config.yaml
model: "audio embedding model"
dataset: "single notes of musical instruments (NSynth)"
train_examples: 184686
input: "waveform_16khz"
targets: ["pitch class"]
num_classes: 12
embedding_dim: 192
arch: "transformer"
norm: "layernorm_no_bias"
norm_position: "pre"
activation: "gelu_tanh"
head_dim: 48
fused_qkv: true
bias: "none"
qk_norm: false
parallel_block: true
moe: "top_k"
drop_path: 0.05
num_experts: 8
moe_every: 1
expert_mlp_ratio: 0.5
experts_per_token: 1
shared_expert: false
wave_strides: [5, 4, 4, 2]
subsampling: 2
layers: 8
width: 256
positions: "learned"
pooling: "class_token"
am_softmax_margin: 0.3
am_softmax_scale: 16
residual_init: "none"
optimizer: "muon"
muon_scale: "spectral"
lr: 0.012
momentum: 0.95
nesterov: true
orthogonalizer: "polar_express"
adamw_lr_other_params: 0.00096
grad_clip: 1.0
cautious_weight_decay: true
steps: 2800
batch_size: 64
epochs: 1.0
lr_schedule: "wsd"
decay_fraction: 0.3
final_lr_fraction: 0.05
warmup_steps: 280
weight_decay: 0.04
adamw_weight_decay_other_params: 0.05
Rows from block 3, named by matrix and row number. Rows with one number belong to one attention dimension. Each number is 50 + 15 x the weight over its row's rms, rounded and kept within 0 to 99. All counts start at 0. After the name is the row's rms in percent of the matrix's.
# q: attention query, key and value (stacked) (model.blocks.3.attn.qkv.weight, 720x256, the q third), inputs 192-255
# k: attention query, key and value (stacked) (model.blocks.3.attn.qkv.weight, 720x256, the k third), inputs 192-255
q.136 107:50 69 44 61 24 75 66 41 60 45 14 54 45 61 43 46 48 38 58 54 21 70 33 38 30 66 44 47 54 26 49 30 54 71 39 55 39 51 48 50 72 42 35 48 64 51 65 51 46 40 37 60 50 56 55 62 28 44 42 37 49 32 48 48
k.136 107:42 38 40 80 44 38 61 23 34 63 47 63 79 53 12 24 53 29 59 41 76 52 62 33 59 56 71 16 39 66 28 52 38 44 60 81 40 54 78 27 49 74 21 48 38 68 77 21 51 39 35 53 46 60 54 67 39 44 75 47 38 45 41 46
q.137 102:65 38 13 45 23 56 54 59 49 53 25 57 55 24 60 14 42 80 45 47 56 52 48 75 62 68 97 53 51 19 47 33 50 58 58 58 47 53 44 61 66 25 42 32 76 49 80 33 70 46 57 40 51 68 66 41 29 41 52 45 54 47 46 51
k.137 101:61 56 67 80 47 50 54 37 22 49 49 54 58 41 48 57 55 49 58 42 80 33 39 56 65 64 54 59 81 19 44 42 79 51 68 52 74 44 54 24 47 48 59 46 48 40 55 37 43 58 60 36 53 50 79 07 70 54 55 51 56 31 45 42
q.138 104:55 55 42 33 54 53 31 60 52 61 64 48 42 40 47 43 55 48 42 72 83 24 28 69 62 55 44 56 90 34 72 61 37 35 51 16 38 29 50 63 57 50 63 59 24 46 51 28 33 33 34 36 62 30 48 37 65 52 27 25 60 40 35 56
k.138 103:44 61 66 53 59 76 57 55 57 34 62 49 53 47 35 32 37 36 47 59 66 68 33 54 65 59 55 45 78 35 23 61 57 59 34 28 48 32 56 39 42 39 60 33 56 39 60 41 46 40 79 61 26 41 17 43 57 24 34 44 27 64 35 75
q.139 096:63 60 46 51 48 46 44 53 66 45 50 51 57 50 88 44 27 85 15 21 55 53 29 45 17 35 49 44 56 14 23 32 55 69 62 98 54 44 36 73 47 43 55 36 24 55 53 59 31 56 51 55 55 66 54 49 74 62 52 77 40 63 36 21
k.139 099:55 54 37 61 43 35 46 86 37 60 30 31 19 28 40 42 75 46 77 30 47 39 59 70 57 58 56 51 53 23 36 44 37 50 52 39 37 76 66 61 22 31 49 45 46 55 35 66 48 69 22 43 48 50 31 47 59 55 59 62 63 06 70 41
q.140 096:57 45 21 53 35 43 34 48 77 67 31 64 63 56 65 43 26 67 57 69 55 53 92 79 69 18 61 60 30 39 31 58 53 32 47 52 72 44 66 37 41 43 64 61 38 42 27 83 42 54 71 80 68 48 46 32 60 58 54 04 38 42 43 74
k.140 100:66 43 42 37 38 49 32 54 47 74 36 38 46 18 78 44 41 62 40 36 52 66 71 43 37 56 37 66 34 37 35 74 39 59 70 60 40 53 52 17 57 47 49 24 40 62 51 27 21 65 47 46 54 55 56 69 30 54 41 54 42 44 76 41
q.141 102:44 46 71 62 60 35 53 71 29 61 45 53 45 47 56 51 55 61 54 39 46 56 41 31 60 55 60 85 60 57 63 88 37 44 59 26 53 66 48 53 58 46 48 44 32 47 45 33 63 42 40 50 55 45 51 55 52 19 36 63 66 44 54 53
k.141 102:61 38 38 38 44 62 45 65 66 34 61 15 48 37 64 46 58 30 66 25 72 35 80 39 30 29 74 44 42 47 12 54 59 38 60 31 51 41 24 34 46 50 49 67 41 54 40 39 50 29 40 51 56 44 48 42 45 49 50 52 78 60 36 62
q.142 099:61 63 53 86 48 62 51 54 56 67 63 66 56 73 50 22 49 49 46 51 65 27 45 60 52 35 25 33 43 61 72 59 94 60 31 56 52 61 20 75 38 59 58 39 50 65 56 38 39 61 65 36 58 39 52 41 31 52 47 26 36 48 64 56
k.142 105:46 45 55 63 70 52 34 28 36 20 22 44 62 70 62 56 70 29 48 46 49 51 41 56 60 27 14 73 52 50 44 56 27 67 49 40 22 51 44 72 43 53 31 31 55 34 48 60 60 41 42 30 53 23 51 95 11 34 84 56 72 28 81 35
q.143 093:21 47 69 43 68 44 31 48 52 22 54 59 66 49 32 58 49 46 59 49 57 55 56 34 36 80 39 66 37 24 71 24 67 36 61 51 55 30 46 47 44 44 49 20 49 61 56 33 69 67 68 35 45 49 58 56 58 23 77 79 41 38 71 58
k.143 091:49 44 46 34 73 43 88 66 34 63 25 46 44 46 54 51 83 63 55 41 81 22 55 35 40 52 66 38 64 44 51 44 48 21 43 30 69 65 43 72 77 39 72 45 37 36 32 86 38 41 51 46 72 61 49 59 58 52 39 63 39 59 49 60
q.144 094:44 39 51 72 35 64 66 47 43 38 46 38 59 46 45 59 67 63 38 69 65 16 63 48 37 45 35 53 59 75 40 49 45 28 61 54 49 54 46 52 75 32 38 37 54 52 60 53 51 59 34 59 39 38 46 45 25 42 80 29 43 62 30 56
k.144 094:30 47 27 41 51 49 53 20 59 45 87 35 83 65 43 49 51 48 78 43 56 67 17 59 51 47 60 46 66 54 76 39 51 52 90 53 28 58 44 57 49 67 68 09 60 65 61 46 40 37 18 61 47 44 47 31 59 47 51 64 31 30 47 70
q.145 097:64 53 28 45 50 75 25 91 55 41 47 66 48 67 62 73 43 44 57 62 18 54 76 61 29 55 63 45 45 77 41 46 63 50 37 54 36 69 56 69 25 52 36 42 48 43 54 51 22 47 49 47 53 63 35 21 54 47 49 46 56 00 18 46
k.145 104:48 53 55 91 53 73 40 36 74 55 38 39 38 46 63 43 58 44 40 64 62 37 49 52 23 41 42 52 48 29 45 56 59 46 33 35 45 42 49 56 45 58 53 73 40 53 51 79 62 35 39 35 50 59 69 36 35 58 43 44 57 72 50 99
q.146 099:38 61 59 68 33 26 39 49 09 64 43 74 75 43 61 62 19 44 58 60 65 35 18 35 55 40 49 33 49 50 44 88 48 62 45 46 38 68 89 59 32 76 35 40 39 37 54 50 55 49 44 49 60 59 88 32 56 73 40 42 52 77 59 56
k.146 101:34 64 43 59 53 45 47 73 44 75 45 75 41 56 94 38 46 35 38 55 75 47 57 53 49 72 55 46 30 44 61 59 48 51 46 58 50 70 47 38 56 26 55 53 75 49 44 46 43 48 57 70 31 45 27 64 40 33 71 61 52 57 38 06
q.147 102:54 60 67 59 96 51 49 52 41 33 70 41 29 50 49 42 61 41 68 12 47 38 80 63 55 39 38 38 35 52 53 34 71 32 57 83 54 35 34 57 26 53 69 40 41 24 51 73 62 59 46 72 46 77 50 51 67 55 27 51 47 60 51 68
k.147 093:39 66 76 54 65 72 31 44 73 67 91 64 68 33 22 46 61 30 55 40 35 72 53 41 37 52 52 37 51 17 51 23 66 46 56 40 61 27 65 45 56 41 60 63 20 39 48 51 38 46 67 43 59 55 19 89 59 65 53 59 60 46 48 46
q.148 095:31 71 34 57 59 42 62 91 49 42 72 40 54 46 56 59 53 45 61 61 40 60 54 73 38 44 52 53 66 65 22 38 56 39 64 41 26 38 32 61 40 39 38 49 46 28 81 35 33 45 30 26 36 61 36 60 72 70 45 61 47 74 53 36
k.148 096:92 87 42 70 53 72 61 54 30 47 50 83 66 39 51 60 52 36 19 51 42 55 46 32 63 38 17 50 42 27 49 46 78 70 70 40 61 33 49 51 52 49 62 42 45 43 62 45 60 60 45 55 48 70 59 68 16 35 72 43 52 06 50 41
q.149 093:39 65 51 49 79 33 26 67 39 37 74 56 69 39 79 50 51 33 71 35 59 55 36 38 43 52 78 68 66 49 66 60 51 22 63 33 49 62 38 23 53 32 55 41 44 46 50 31 64 36 62 45 41 61 56 64 48 56 78 44 62 43 53 56
k.149 096:57 67 41 10 49 60 58 32 58 47 38 54 41 40 35 49 79 33 23 27 59 53 48 40 29 57 45 55 38 83 51 59 20 58 52 88 58 26 57 52 43 73 54 42 67 36 45 36 53 69 37 66 57 45 39 50 71 69 54 59 72 42 58 43
q.150 104:42 36 47 59 35 42 70 54 49 63 61 45 72 49 46 33 56 59 50 53 49 54 23 73 56 46 71 70 22 27 49 44 51 51 30 41 46 29 49 74 66 39 51 60 58 72 29 36 56 63 54 34 47 36 57 29 58 56 62 60 54 43 49 74
k.150 098:29 53 45 43 52 49 72 59 14 33 00 51 50 79 79 38 31 63 63 69 59 70 65 53 49 49 47 63 51 38 47 39 54 34 61 55 27 86 47 76 48 42 44 43 18 25 48 48 32 58 51 73 53 57 35 45 41 32 35 70 46 53 64 32
q.151 104:56 51 75 40 48 35 42 39 82 66 27 60 39 58 36 70 49 40 62 45 80 47 58 45 60 54 49 29 49 45 56 71 60 63 35 42 28 46 45 59 43 55 62 51 57 65 19 68 28 51 93 44 45 67 24 48 61 47 42 49 52 55 49 36
k.151 101:44 77 26 62 25 35 38 51 57 52 63 98 57 35 77 55 66 23 72 24 54 12 58 27 37 48 21 41 61 41 20 41 73 42 34 55 57 50 45 35 51 64 64 51 63 30 37 60 67 82 58 51 56 17 52 65 50 38 74 70 47 29 54 58
q.152 099:23 45 69 33 46 33 39 36 64 59 66 48 49 46 49 56 68 35 32 32 55 58 45 38 74 56 44 46 46 60 54 53 44 32 51 42 65 53 34 36 60 77 51 36 38 45 44 59 61 40 48 30 07 48 46 63 37 38 69 53 46 41 41 49
k.152 095:65 41 63 35 49 46 50 53 36 46 41 66 46 24 51 65 57 71 58 42 54 19 65 99 45 45 37 63 42 46 45 76 49 58 56 41 53 42 55 58 33 35 10 52 59 61 50 40 75 73 51 42 51 33 42 47 65 54 61 92 45 65 51 51
q.153 095:48 47 58 65 41 71 29 63 50 68 58 74 48 47 53 71 88 53 63 51 49 69 41 52 57 45 67 55 23 59 39 32 52 57 82 43 27 63 60 49 52 60 54 36 25 47 46 52 56 60 19 62 70 37 41 55 48 31 82 41 40 20 39 61
k.153 096:22 52 17 68 36 35 52 47 56 60 68 51 51 10 67 47 37 54 49 32 57 41 48 47 47 66 62 37 27 48 55 60 27 41 50 26 47 60 64 38 55 35 44 79 54 64 63 36 62 50 82 33 51 43 88 46 42 65 05 69 56 35 40 62
q.154 102:70 46 53 47 46 68 39 35 86 42 63 45 63 50 89 53 50 62 59 67 54 47 72 58 36 44 73 40 29 62 26 43 54 34 39 47 41 61 51 51 37 39 61 43 50 31 76 32 26 57 35 37 66 61 49 64 52 67 76 65 33 39 39 72
k.154 100:64 53 59 41 42 57 49 72 33 33 65 09 35 70 50 36 45 35 58 49 59 56 76 46 44 35 50 67 86 26 33 48 56 52 50 58 67 62 52 62 40 40 41 67 58 47 36 33 59 47 21 50 70 36 75 47 62 58 50 62 42 57 58 74
q.155 103:67 49 50 30 79 70 20 59 36 64 58 51 55 44 48 52 49 52 67 41 60 62 22 43 61 49 74 60 37 61 38 47 52 53 15 67 77 60 37 44 31 38 46 73 67 61 41 46 74 33 41 62 49 43 50 40 67 46 36 54 34 53 68 52
k.155 099:63 49 96 31 61 50 29 32 84 47 46 39 51 30 52 46 70 80 34 60 61 22 61 39 51 52 64 55 44 30 66 56 52 21 39 44 31 72 57 53 47 16 31 66 35 62 65 89 60 61 39 49 50 48 61 48 50 36 32 23 53 49 47 51
q.156 102:36 30 44 20 25 67 26 54 76 51 88 50 32 48 65 63 35 38 72 74 55 66 45 79 53 45 66 50 58 48 46 66 49 62 47 69 33 57 48 48 52 38 54 49 51 74 13 59 40 48 25 47 61 63 61 39 74 75 44 60 65 57 63 40
k.156 106:74 54 47 60 23 24 53 50 56 38 34 48 52 60 42 27 60 51 39 29 57 25 46 58 63 59 74 58 53 28 43 68 66 45 27 46 50 18 60 46 69 45 23 34 46 50 73 51 77 49 55 62 29 57 71 45 57 55 35 67 85 60 53 51
q.157 097:53 36 32 55 51 29 77 78 48 26 62 49 62 44 56 63 45 58 48 35 39 59 57 80 55 52 14 43 55 68 55 62 55 37 61 50 45 45 60 46 27 41 31 34 82 48 74 49 43 55 52 39 48 25 42 44 35 47 55 35 72 36 74 63
k.157 096:47 59 58 19 19 44 62 61 49 69 41 56 71 65 49 49 47 63 15 42 37 30 44 70 40 48 41 49 49 32 57 23 46 50 41 46 67 70 57 79 39 50 34 56 47 49 36 40 57 68 70 50 87 54 66 55 22 62 69 45 42 52 41 26
q.158 104:54 54 65 61 57 68 64 63 09 41 65 48 47 59 58 62 58 65 69 65 53 46 55 50 53 47 50 58 67 28 39 59 46 48 47 90 54 44 29 25 51 50 52 68 42 48 39 54 46 50 53 05 65 50 36 33 83 58 65 38 36 46 56 57
k.158 103:45 30 54 54 33 39 62 57 34 69 56 45 53 54 51 43 37 66 82 62 58 47 41 45 66 88 70 68 32 41 44 31 56 41 64 46 39 47 45 41 46 66 41 53 46 54 59 78 43 49 57 42 26 62 50 62 73 40 31 47 72 36 57 26
q.159 096:17 58 55 45 67 56 65 41 35 73 50 59 46 47 55 76 47 36 41 56 41 54 40 35 64 38 46 74 35 57 47 30 41 51 40 46 41 47 56 52 38 49 47 56 34 34 39 44 70 51 63 42 38 54 51 33 66 43 65 40 39 34 50 49
k.159 098:97 54 31 64 54 51 25 49 56 46 48 70 40 32 56 47 83 84 92 54 55 56 56 57 61 43 46 43 52 51 78 49 62 59 63 55 13 54 78 66 66 47 41 32 56 43 62 65 49 53 66 99 26 50 54 63 41 57 56 54 43 30 52 55
q.160 105:30 43 33 23 40 42 55 61 45 78 43 66 52 63 55 22 24 58 57 46 42 36 52 30 54 25 64 46 62 49 33 57 58 40 73 39 27 72 66 43 71 83 55 52 65 60 64 75 55 38 16 55 44 59 42 40 19 60 52 84 46 34 35 53
k.160 105:46 20 54 44 41 32 53 49 52 59 55 31 30 38 64 79 51 55 44 66 70 46 30 99 25 43 54 41 67 46 65 84 41 30 26 69 65 61 29 58 42 45 60 56 50 78 59 64 52 36 23 47 58 57 56 49 52 70 45 40 55 54 52 68
q.161 099:39 45 40 70 35 46 47 42 35 27 43 42 77 52 26 29 44 69 69 48 46 69 45 84 63 57 58 53 60 29 23 48 64 41 78 59 78 45 27 59 55 53 18 55 43 45 63 54 51 37 47 46 60 25 48 54 72 40 55 62 52 52 19 86
k.161 101:27 49 65 54 76 52 59 67 42 43 29 43 79 58 28 38 25 43 40 58 62 80 35 33 68 46 65 61 58 62 87 45 48 42 40 60 48 58 43 57 35 27 91 25 30 60 49 41 66 50 64 37 56 63 59 36 46 39 59 55 34 45 37 45
q.162 098:40 49 47 60 29 58 56 54 37 56 58 58 46 70 48 45 38 57 49 50 58 43 64 28 55 41 47 96 38 29 33 60 78 48 46 33 50 33 63 31 36 44 51 63 44 48 54 23 50 39 44 57 68 71 51 51 65 42 45 49 28 29 46 78
k.162 094:53 52 46 38 42 41 56 80 51 85 55 30 51 54 23 51 49 72 44 46 62 37 38 44 69 56 44 39 29 35 26 47 72 46 25 34 40 67 52 62 52 42 75 41 24 63 47 52 48 56 53 40 93 34 50 57 66 51 53 30 58 41 67 24
q.163 102:48 48 44 71 50 93 67 46 51 24 51 49 64 49 31 27 56 42 67 62 43 56 38 58 53 35 52 52 63 37 29 61 79 44 57 65 25 42 69 58 52 54 58 57 53 71 41 68 72 73 37 79 58 63 52 33 62 27 40 47 74 41 36 50
k.163 102:36 49 34 56 38 55 34 50 81 40 68 45 66 69 33 62 61 25 41 66 46 61 10 68 47 53 40 25 31 54 55 64 48 38 34 50 40 59 68 54 57 45 60 56 40 75 75 50 47 56 30 33 51 51 49 59 59 62 41 48 44 44 64 48
q.164 087:51 47 44 79 54 36 37 45 40 33 40 56 58 63 50 71 42 73 41 49 59 50 70 63 40 74 61 76 39 59 49 36 47 63 26 55 44 70 39 68 58 60 52 27 54 64 53 52 31 22 30 58 45 69 76 41 54 51 36 64 31 42 56 32
k.164 091:62 36 18 34 54 60 64 65 96 79 55 64 55 20 64 40 53 38 66 67 49 64 25 29 44 48 49 66 46 76 40 78 58 52 42 60 39 40 56 61 21 38 68 47 47 32 66 82 64 47 10 46 20 32 71 30 49 38 57 74 47 47 48 65
q.165 098:56 36 59 60 26 60 41 70 06 44 43 70 44 46 52 39 65 38 14 07 53 60 20 51 57 75 51 66 36 29 42 38 45 51 37 66 48 52 89 41 48 75 63 54 41 89 49 47 25 60 68 37 67 56 62 68 35 58 68 53 37 54 61 58
k.165 103:51 49 37 30 61 77 27 68 27 36 66 43 65 43 49 42 61 58 57 65 73 48 57 42 71 55 41 50 73 45 54 55 69 48 58 42 27 44 79 22 49 36 24 46 33 67 35 41 64 48 51 72 41 79 32 46 88 67 25 49 30 33 11 37
q.166 112:53 63 38 58 37 41 26 40 59 37 48 48 43 44 50 41 57 67 46 59 44 66 32 62 48 47 58 56 61 74 54 53 33 54 59 90 30 58 44 72 51 33 40 39 43 61 48 33 69 40 46 04 78 51 73 58 45 27 40 55 58 49 66 28
k.166 109:25 38 46 55 71 41 69 58 37 63 60 57 26 59 44 54 37 47 58 44 59 43 51 54 94 80 37 42 40 42 51 69 37 45 54 57 55 36 41 44 65 54 27 27 63 36 50 30 53 56 32 46 75 71 43 45 43 54 40 83 46 55 72 39
q.167 099:35 40 22 80 73 39 66 50 43 40 70 44 43 35 39 29 48 45 58 36 57 70 61 60 38 51 25 56 55 54 55 27 44 58 53 77 64 66 69 13 57 55 59 21 72 67 61 86 49 34 60 53 51 30 73 35 77 40 53 43 31 44 50 62
k.167 095:53 82 71 35 53 46 51 00 51 39 55 64 75 59 37 58 44 58 36 66 43 39 28 49 41 44 70 65 81 22 72 54 52 46 39 49 83 41 46 40 48 55 41 72 71 60 63 51 61 47 48 57 48 57 25 52 53 60 63 32 43 55 40 40
q.168 098:49 38 48 72 53 72 70 43 69 27 39 55 51 50 35 29 43 41 47 40 48 25 28 65 20 40 44 49 40 54 48 45 61 44 73 52 50 80 47 26 53 62 67 77 64 13 44 62 45 41 48 40 51 29 60 15 31 47 61 46 49 72 62 65
k.168 096:43 34 55 23 45 34 63 59 14 43 63 44 37 45 45 54 75 50 47 24 40 49 50 78 56 66 45 67 79 35 72 40 31 38 68 47 41 37 59 26 59 58 43 69 37 53 31 49 57 63 49 94 51 59 53 48 64 44 62 46 38 60 77 48
q.169 099:33 54 50 62 44 58 23 40 71 53 61 54 61 52 54 79 32 48 39 15 60 44 52 33 49 69 42 39 57 50 61 84 55 38 57 36 51 09 60 57 55 23 85 39 68 76 79 57 69 47 60 92 24 23 46 47 40 43 57 44 36 44 42 55
k.169 094:60 45 72 30 23 46 77 73 68 41 48 53 47 46 59 61 59 22 51 26 50 17 82 55 41 49 76 33 63 62 53 30 48 56 37 55 53 77 31 55 47 48 48 30 53 49 34 45 55 66 56 48 36 75 53 54 51 68 49 85 58 47 76 34
q.170 102:15 45 38 55 45 64 46 44 51 33 53 25 65 40 28 49 62 57 45 52 48 83 54 39 54 61 66 41 43 14 59 53 53 58 45 57 58 61 57 63 66 30 50 37 38 58 64 65 31 81 64 50 37 52 44 59 73 70 67 50 66 13 46 45
k.170 107:49 73 61 21 48 28 53 61 22 54 39 53 45 37 57 60 55 52 31 36 46 49 32 38 66 51 37 18 52 45 73 53 10 38 57 57 62 59 79 20 94 75 66 43 59 37 55 58 52 45 61 52 38 67 65 55 69 71 60 77 42 69 32 54
q.171 093:53 49 57 37 63 53 17 58 36 54 68 52 37 59 22 89 22 43 47 42 31 21 46 41 38 43 47 44 21 58 62 78 31 40 49 61 52 53 42 46 58 64 29 66 63 48 75 41 61 48 40 81 51 53 68 62 50 19 44 47 34 48 70 57
k.171 090:49 58 63 36 48 51 26 38 69 80 62 42 65 57 61 51 57 45 41 40 76 42 61 38 27 23 46 46 54 57 32 41 16 46 15 08 57 45 41 57 54 37 58 64 24 42 61 46 38 66 48 46 59 37 31 62 61 51 45 55 61 50 81 69
q.172 102:43 72 39 50 39 27 31 62 37 45 25 52 31 46 38 84 62 37 41 64 17 37 37 57 42 45 51 77 57 51 52 68 54 53 31 34 50 13 60 81 37 48 13 50 36 31 51 47 34 32 50 67 24 38 36 32 52 48 55 57 59 61 65 53
k.172 102:51 40 50 47 45 68 50 41 99 17 44 55 45 33 71 48 34 54 39 64 62 38 61 62 58 71 32 21 39 57 63 32 51 32 51 75 56 75 11 48 70 56 63 45 49 50 34 70 33 38 45 74 47 50 50 43 33 50 68 48 43 20 61 34
q.173 100:76 64 30 49 52 43 64 58 51 30 52 72 50 17 24 43 46 38 72 69 67 73 50 87 56 37 46 12 62 38 38 71 28 61 40 49 44 68 40 47 40 36 16 49 37 32 47 77 33 35 46 75 21 50 68 40 29 41 28 59 20 73 41 31
k.173 103:46 56 57 46 56 47 65 34 24 42 49 39 34 72 50 64 47 47 27 41 50 40 27 44 45 30 48 53 55 34 55 28 60 57 77 55 73 85 28 38 45 28 38 64 51 69 38 71 38 39 32 29 45 72 29 61 21 08 72 55 67 85 63 28
q.174 101:57 63 61 18 44 44 19 66 36 65 28 41 61 58 53 78 67 69 43 36 59 25 27 52 43 46 54 37 59 71 44 40 54 50 46 45 73 41 45 29 68 45 39 50 14 52 52 36 70 38 31 64 62 66 61 56 34 01 59 50 55 54 31 65
k.174 101:49 55 35 63 45 57 62 51 59 52 48 36 44 45 43 30 41 61 51 32 63 93 60 45 24 40 56 45 28 27 58 28 38 53 33 38 46 62 55 65 28 38 48 63 23 47 70 29 64 45 27 31 57 61 37 42 58 71 15 39 50 12 57 50
q.175 111:40 48 25 62 46 50 80 62 23 42 71 55 48 68 31 78 35 16 48 47 62 64 54 53 25 63 52 36 18 29 50 25 48 30 52 57 36 49 70 37 68 46 42 44 38 60 48 51 52 44 54 49 24 54 37 07 46 46 35 22 61 54 51 69
k.175 109:47 95 45 09 67 50 52 34 71 48 32 36 39 63 68 51 49 49 48 37 29 59 25 55 48 35 52 53 59 40 78 33 55 29 56 82 64 50 63 44 62 55 49 56 46 71 51 48 40 66 60 25 51 51 55 33 53 48 51 40 66 31 18 62
q.176 102:66 65 34 42 76 45 48 66 66 70 51 65 55 26 65 63 40 42 34 68 61 36 67 30 27 59 67 19 48 66 72 49 26 55 45 57 44 53 59 46 41 52 44 52 08 40 31 71 48 58 52 48 52 43 55 39 30 50 24 37 55 50 32 28
k.176 104:53 54 15 49 56 44 45 31 75 53 31 55 41 61 53 58 65 29 66 29 55 66 61 75 39 29 53 57 51 40 74 49 28 36 43 62 44 39 58 65 37 68 40 49 74 46 72 63 33 36 45 42 43 37 50 45 45 66 46 46 71 54 71 67
q.177 095:79 58 52 68 53 57 36 38 24 30 23 73 48 33 22 68 54 83 32 74 63 34 54 56 51 55 18 43 76 46 42 32 45 64 50 43 34 57 46 28 73 37 51 49 56 35 47 44 63 53 46 63 58 47 50 25 39 77 78 44 81 74 29 46
k.177 098:45 30 28 46 85 54 59 70 49 46 56 61 38 51 61 45 34 43 39 19 65 76 42 44 82 35 52 00 55 33 61 52 21 54 56 48 46 38 34 56 79 31 48 33 46 37 29 70 35 28 53 78 40 23 62 73 30 58 55 42 72 07 45 53
q.178 103:77 62 58 55 18 93 39 52 52 65 97 29 56 57 73 54 52 67 79 89 55 47 51 60 46 49 52 82 34 50 41 46 44 45 46 59 42 52 36 50 39 16 49 39 46 35 65 41 47 62 52 52 37 36 49 37 42 47 27 55 25 36 49 72
k.178 106:43 31 45 42 59 35 53 48 29 53 38 38 73 33 58 29 80 16 71 39 56 34 32 60 59 66 74 49 35 43 51 40 62 58 52 60 39 34 77 67 35 50 48 41 41 52 82 58 18 33 30 56 53 44 36 42 63 51 33 85 49 42 51 47
q.179 111:51 30 37 52 54 77 66 60 57 41 47 30 32 40 57 59 40 58 71 85 46 49 64 77 60 41 56 38 53 33 54 60 21 43 54 52 37 61 58 72 79 36 38 61 50 04 47 54 16 62 59 43 48 43 38 58 56 31 18 33 36 47 92 49
k.179 107:67 55 54 53 54 24 48 55 44 57 63 68 34 55 81 63 40 44 85 40 39 51 51 63 57 46 86 80 46 40 44 70 69 43 34 33 73 43 55 79 37 53 42 58 58 74 64 36 59 65 50 74 57 41 45 45 29 69 65 50 67 64 34 36
q.180 102:49 69 56 57 55 42 42 20 54 57 41 35 26 19 41 88 37 55 42 54 43 14 41 65 34 45 31 68 37 41 53 30 50 72 20 49 71 46 45 81 54 50 52 55 63 27 63 53 53 72 45 55 50 46 40 53 55 55 62 54 68 85 15 73
k.180 099:42 63 42 43 59 70 70 73 64 40 41 62 68 59 56 34 20 53 53 53 42 39 66 53 48 40 64 54 53 21 32 19 43 44 43 88 50 76 52 52 68 78 65 59 57 96 45 44 47 09 62 50 61 32 49 67 33 32 55 66 53 38 46 54
q.181 099:53 35 18 53 43 73 50 61 58 30 50 62 33 38 24 38 32 76 70 51 48 38 62 32 79 75 31 44 25 50 35 79 64 29 30 50 72 63 42 57 61 50 36 24 68 86 52 63 50 51 44 32 54 56 40 53 27 50 52 26 24 57 50 40
k.181 097:46 27 42 47 56 18 22 71 73 61 66 68 47 49 35 66 47 49 58 63 36 56 47 42 41 48 47 23 52 68 13 69 73 22 67 57 70 56 71 45 45 17 49 39 54 49 49 59 38 42 26 64 51 67 30 45 61 75 27 56 54 37 67 44
q.182 111:62 64 35 60 83 50 29 58 54 57 57 58 63 58 50 62 31 28 83 47 60 46 78 35 33 42 61 55 37 33 60 41 44 51 38 60 53 54 73 64 55 46 66 32 46 29 44 86 52 35 42 53 53 69 38 58 53 46 54 58 41 32 36 59
k.182 108:50 38 63 42 43 52 40 55 83 73 44 54 50 36 41 44 63 47 49 48 70 41 70 53 55 53 45 50 55 61 41 52 44 66 45 68 70 71 79 85 66 51 22 77 45 35 57 57 66 38 44 51 41 50 72 58 61 47 54 31 83 59 45 73
q.183 099:34 57 39 54 56 49 59 57 69 23 60 58 43 50 47 58 79 70 63 39 48 57 46 71 50 93 43 61 67 42 31 60 59 19 46 63 59 86 66 68 50 57 61 57 73 57 33 31 58 44 62 28 47 48 51 37 44 54 30 39 46 63 61 63
k.183 101:35 46 56 40 41 20 55 49 41 60 56 70 49 65 50 32 31 18 53 69 42 46 76 19 70 42 28 32 49 25 47 54 68 48 57 39 61 73 59 37 70 35 07 46 51 14 64 43 48 62 42 45 37 65 43 31 58 59 50 29 32 16 49 49
q.184 102:22 35 50 35 71 52 55 23 56 39 25 44 40 28 63 76 27 55 51 39 45 61 88 47 45 52 67 19 56 51 47 28 44 62 50 48 57 83 49 50 51 67 48 37 53 67 35 94 74 47 45 56 49 74 66 49 76 56 79 33 60 52 36 44
k.184 102:48 80 08 48 67 55 46 26 57 52 58 61 42 59 48 53 79 75 36 40 31 30 74 54 50 59 49 57 29 72 53 36 34 44 45 35 57 31 49 51 66 53 44 60 70 66 68 79 29 43 71 61 34 43 77 64 13 65 27 43 82 42 39 73
q.185 095:47 38 48 53 54 41 43 51 48 42 59 28 73 52 57 60 46 62 49 31 43 72 59 44 64 48 04 45 57 40 43 81 56 82 59 33 47 79 58 54 77 56 37 52 43 39 56 41 55 67 40 59 51 40 53 21 47 55 46 58 60 56 57 66
k.185 102:55 54 27 35 30 58 57 42 65 75 50 70 59 71 49 61 45 44 55 50 35 36 42 53 58 38 64 63 63 29 72 38 65 26 62 52 51 58 47 10 48 50 43 54 46 58 30 31 24 08 66 59 47 39 41 58 31 66 32 54 41 37 36 63
q.186 096:43 59 62 64 40 56 52 60 33 43 34 38 34 59 59 54 63 37 51 20 43 42 55 77 14 65 57 60 64 39 61 67 54 23 48 44 53 50 56 55 61 32 41 61 58 43 47 56 41 48 58 61 56 51 52 58 90 35 05 51 49 79 32 51
k.186 097:10 73 59 50 60 61 25 59 44 52 64 42 36 38 61 27 60 57 47 46 48 63 89 48 45 73 30 61 42 53 56 47 42 71 42 60 56 60 55 40 31 32 56 45 36 62 69 41 44 66 63 50 68 51 52 63 07 27 43 40 44 65 47 46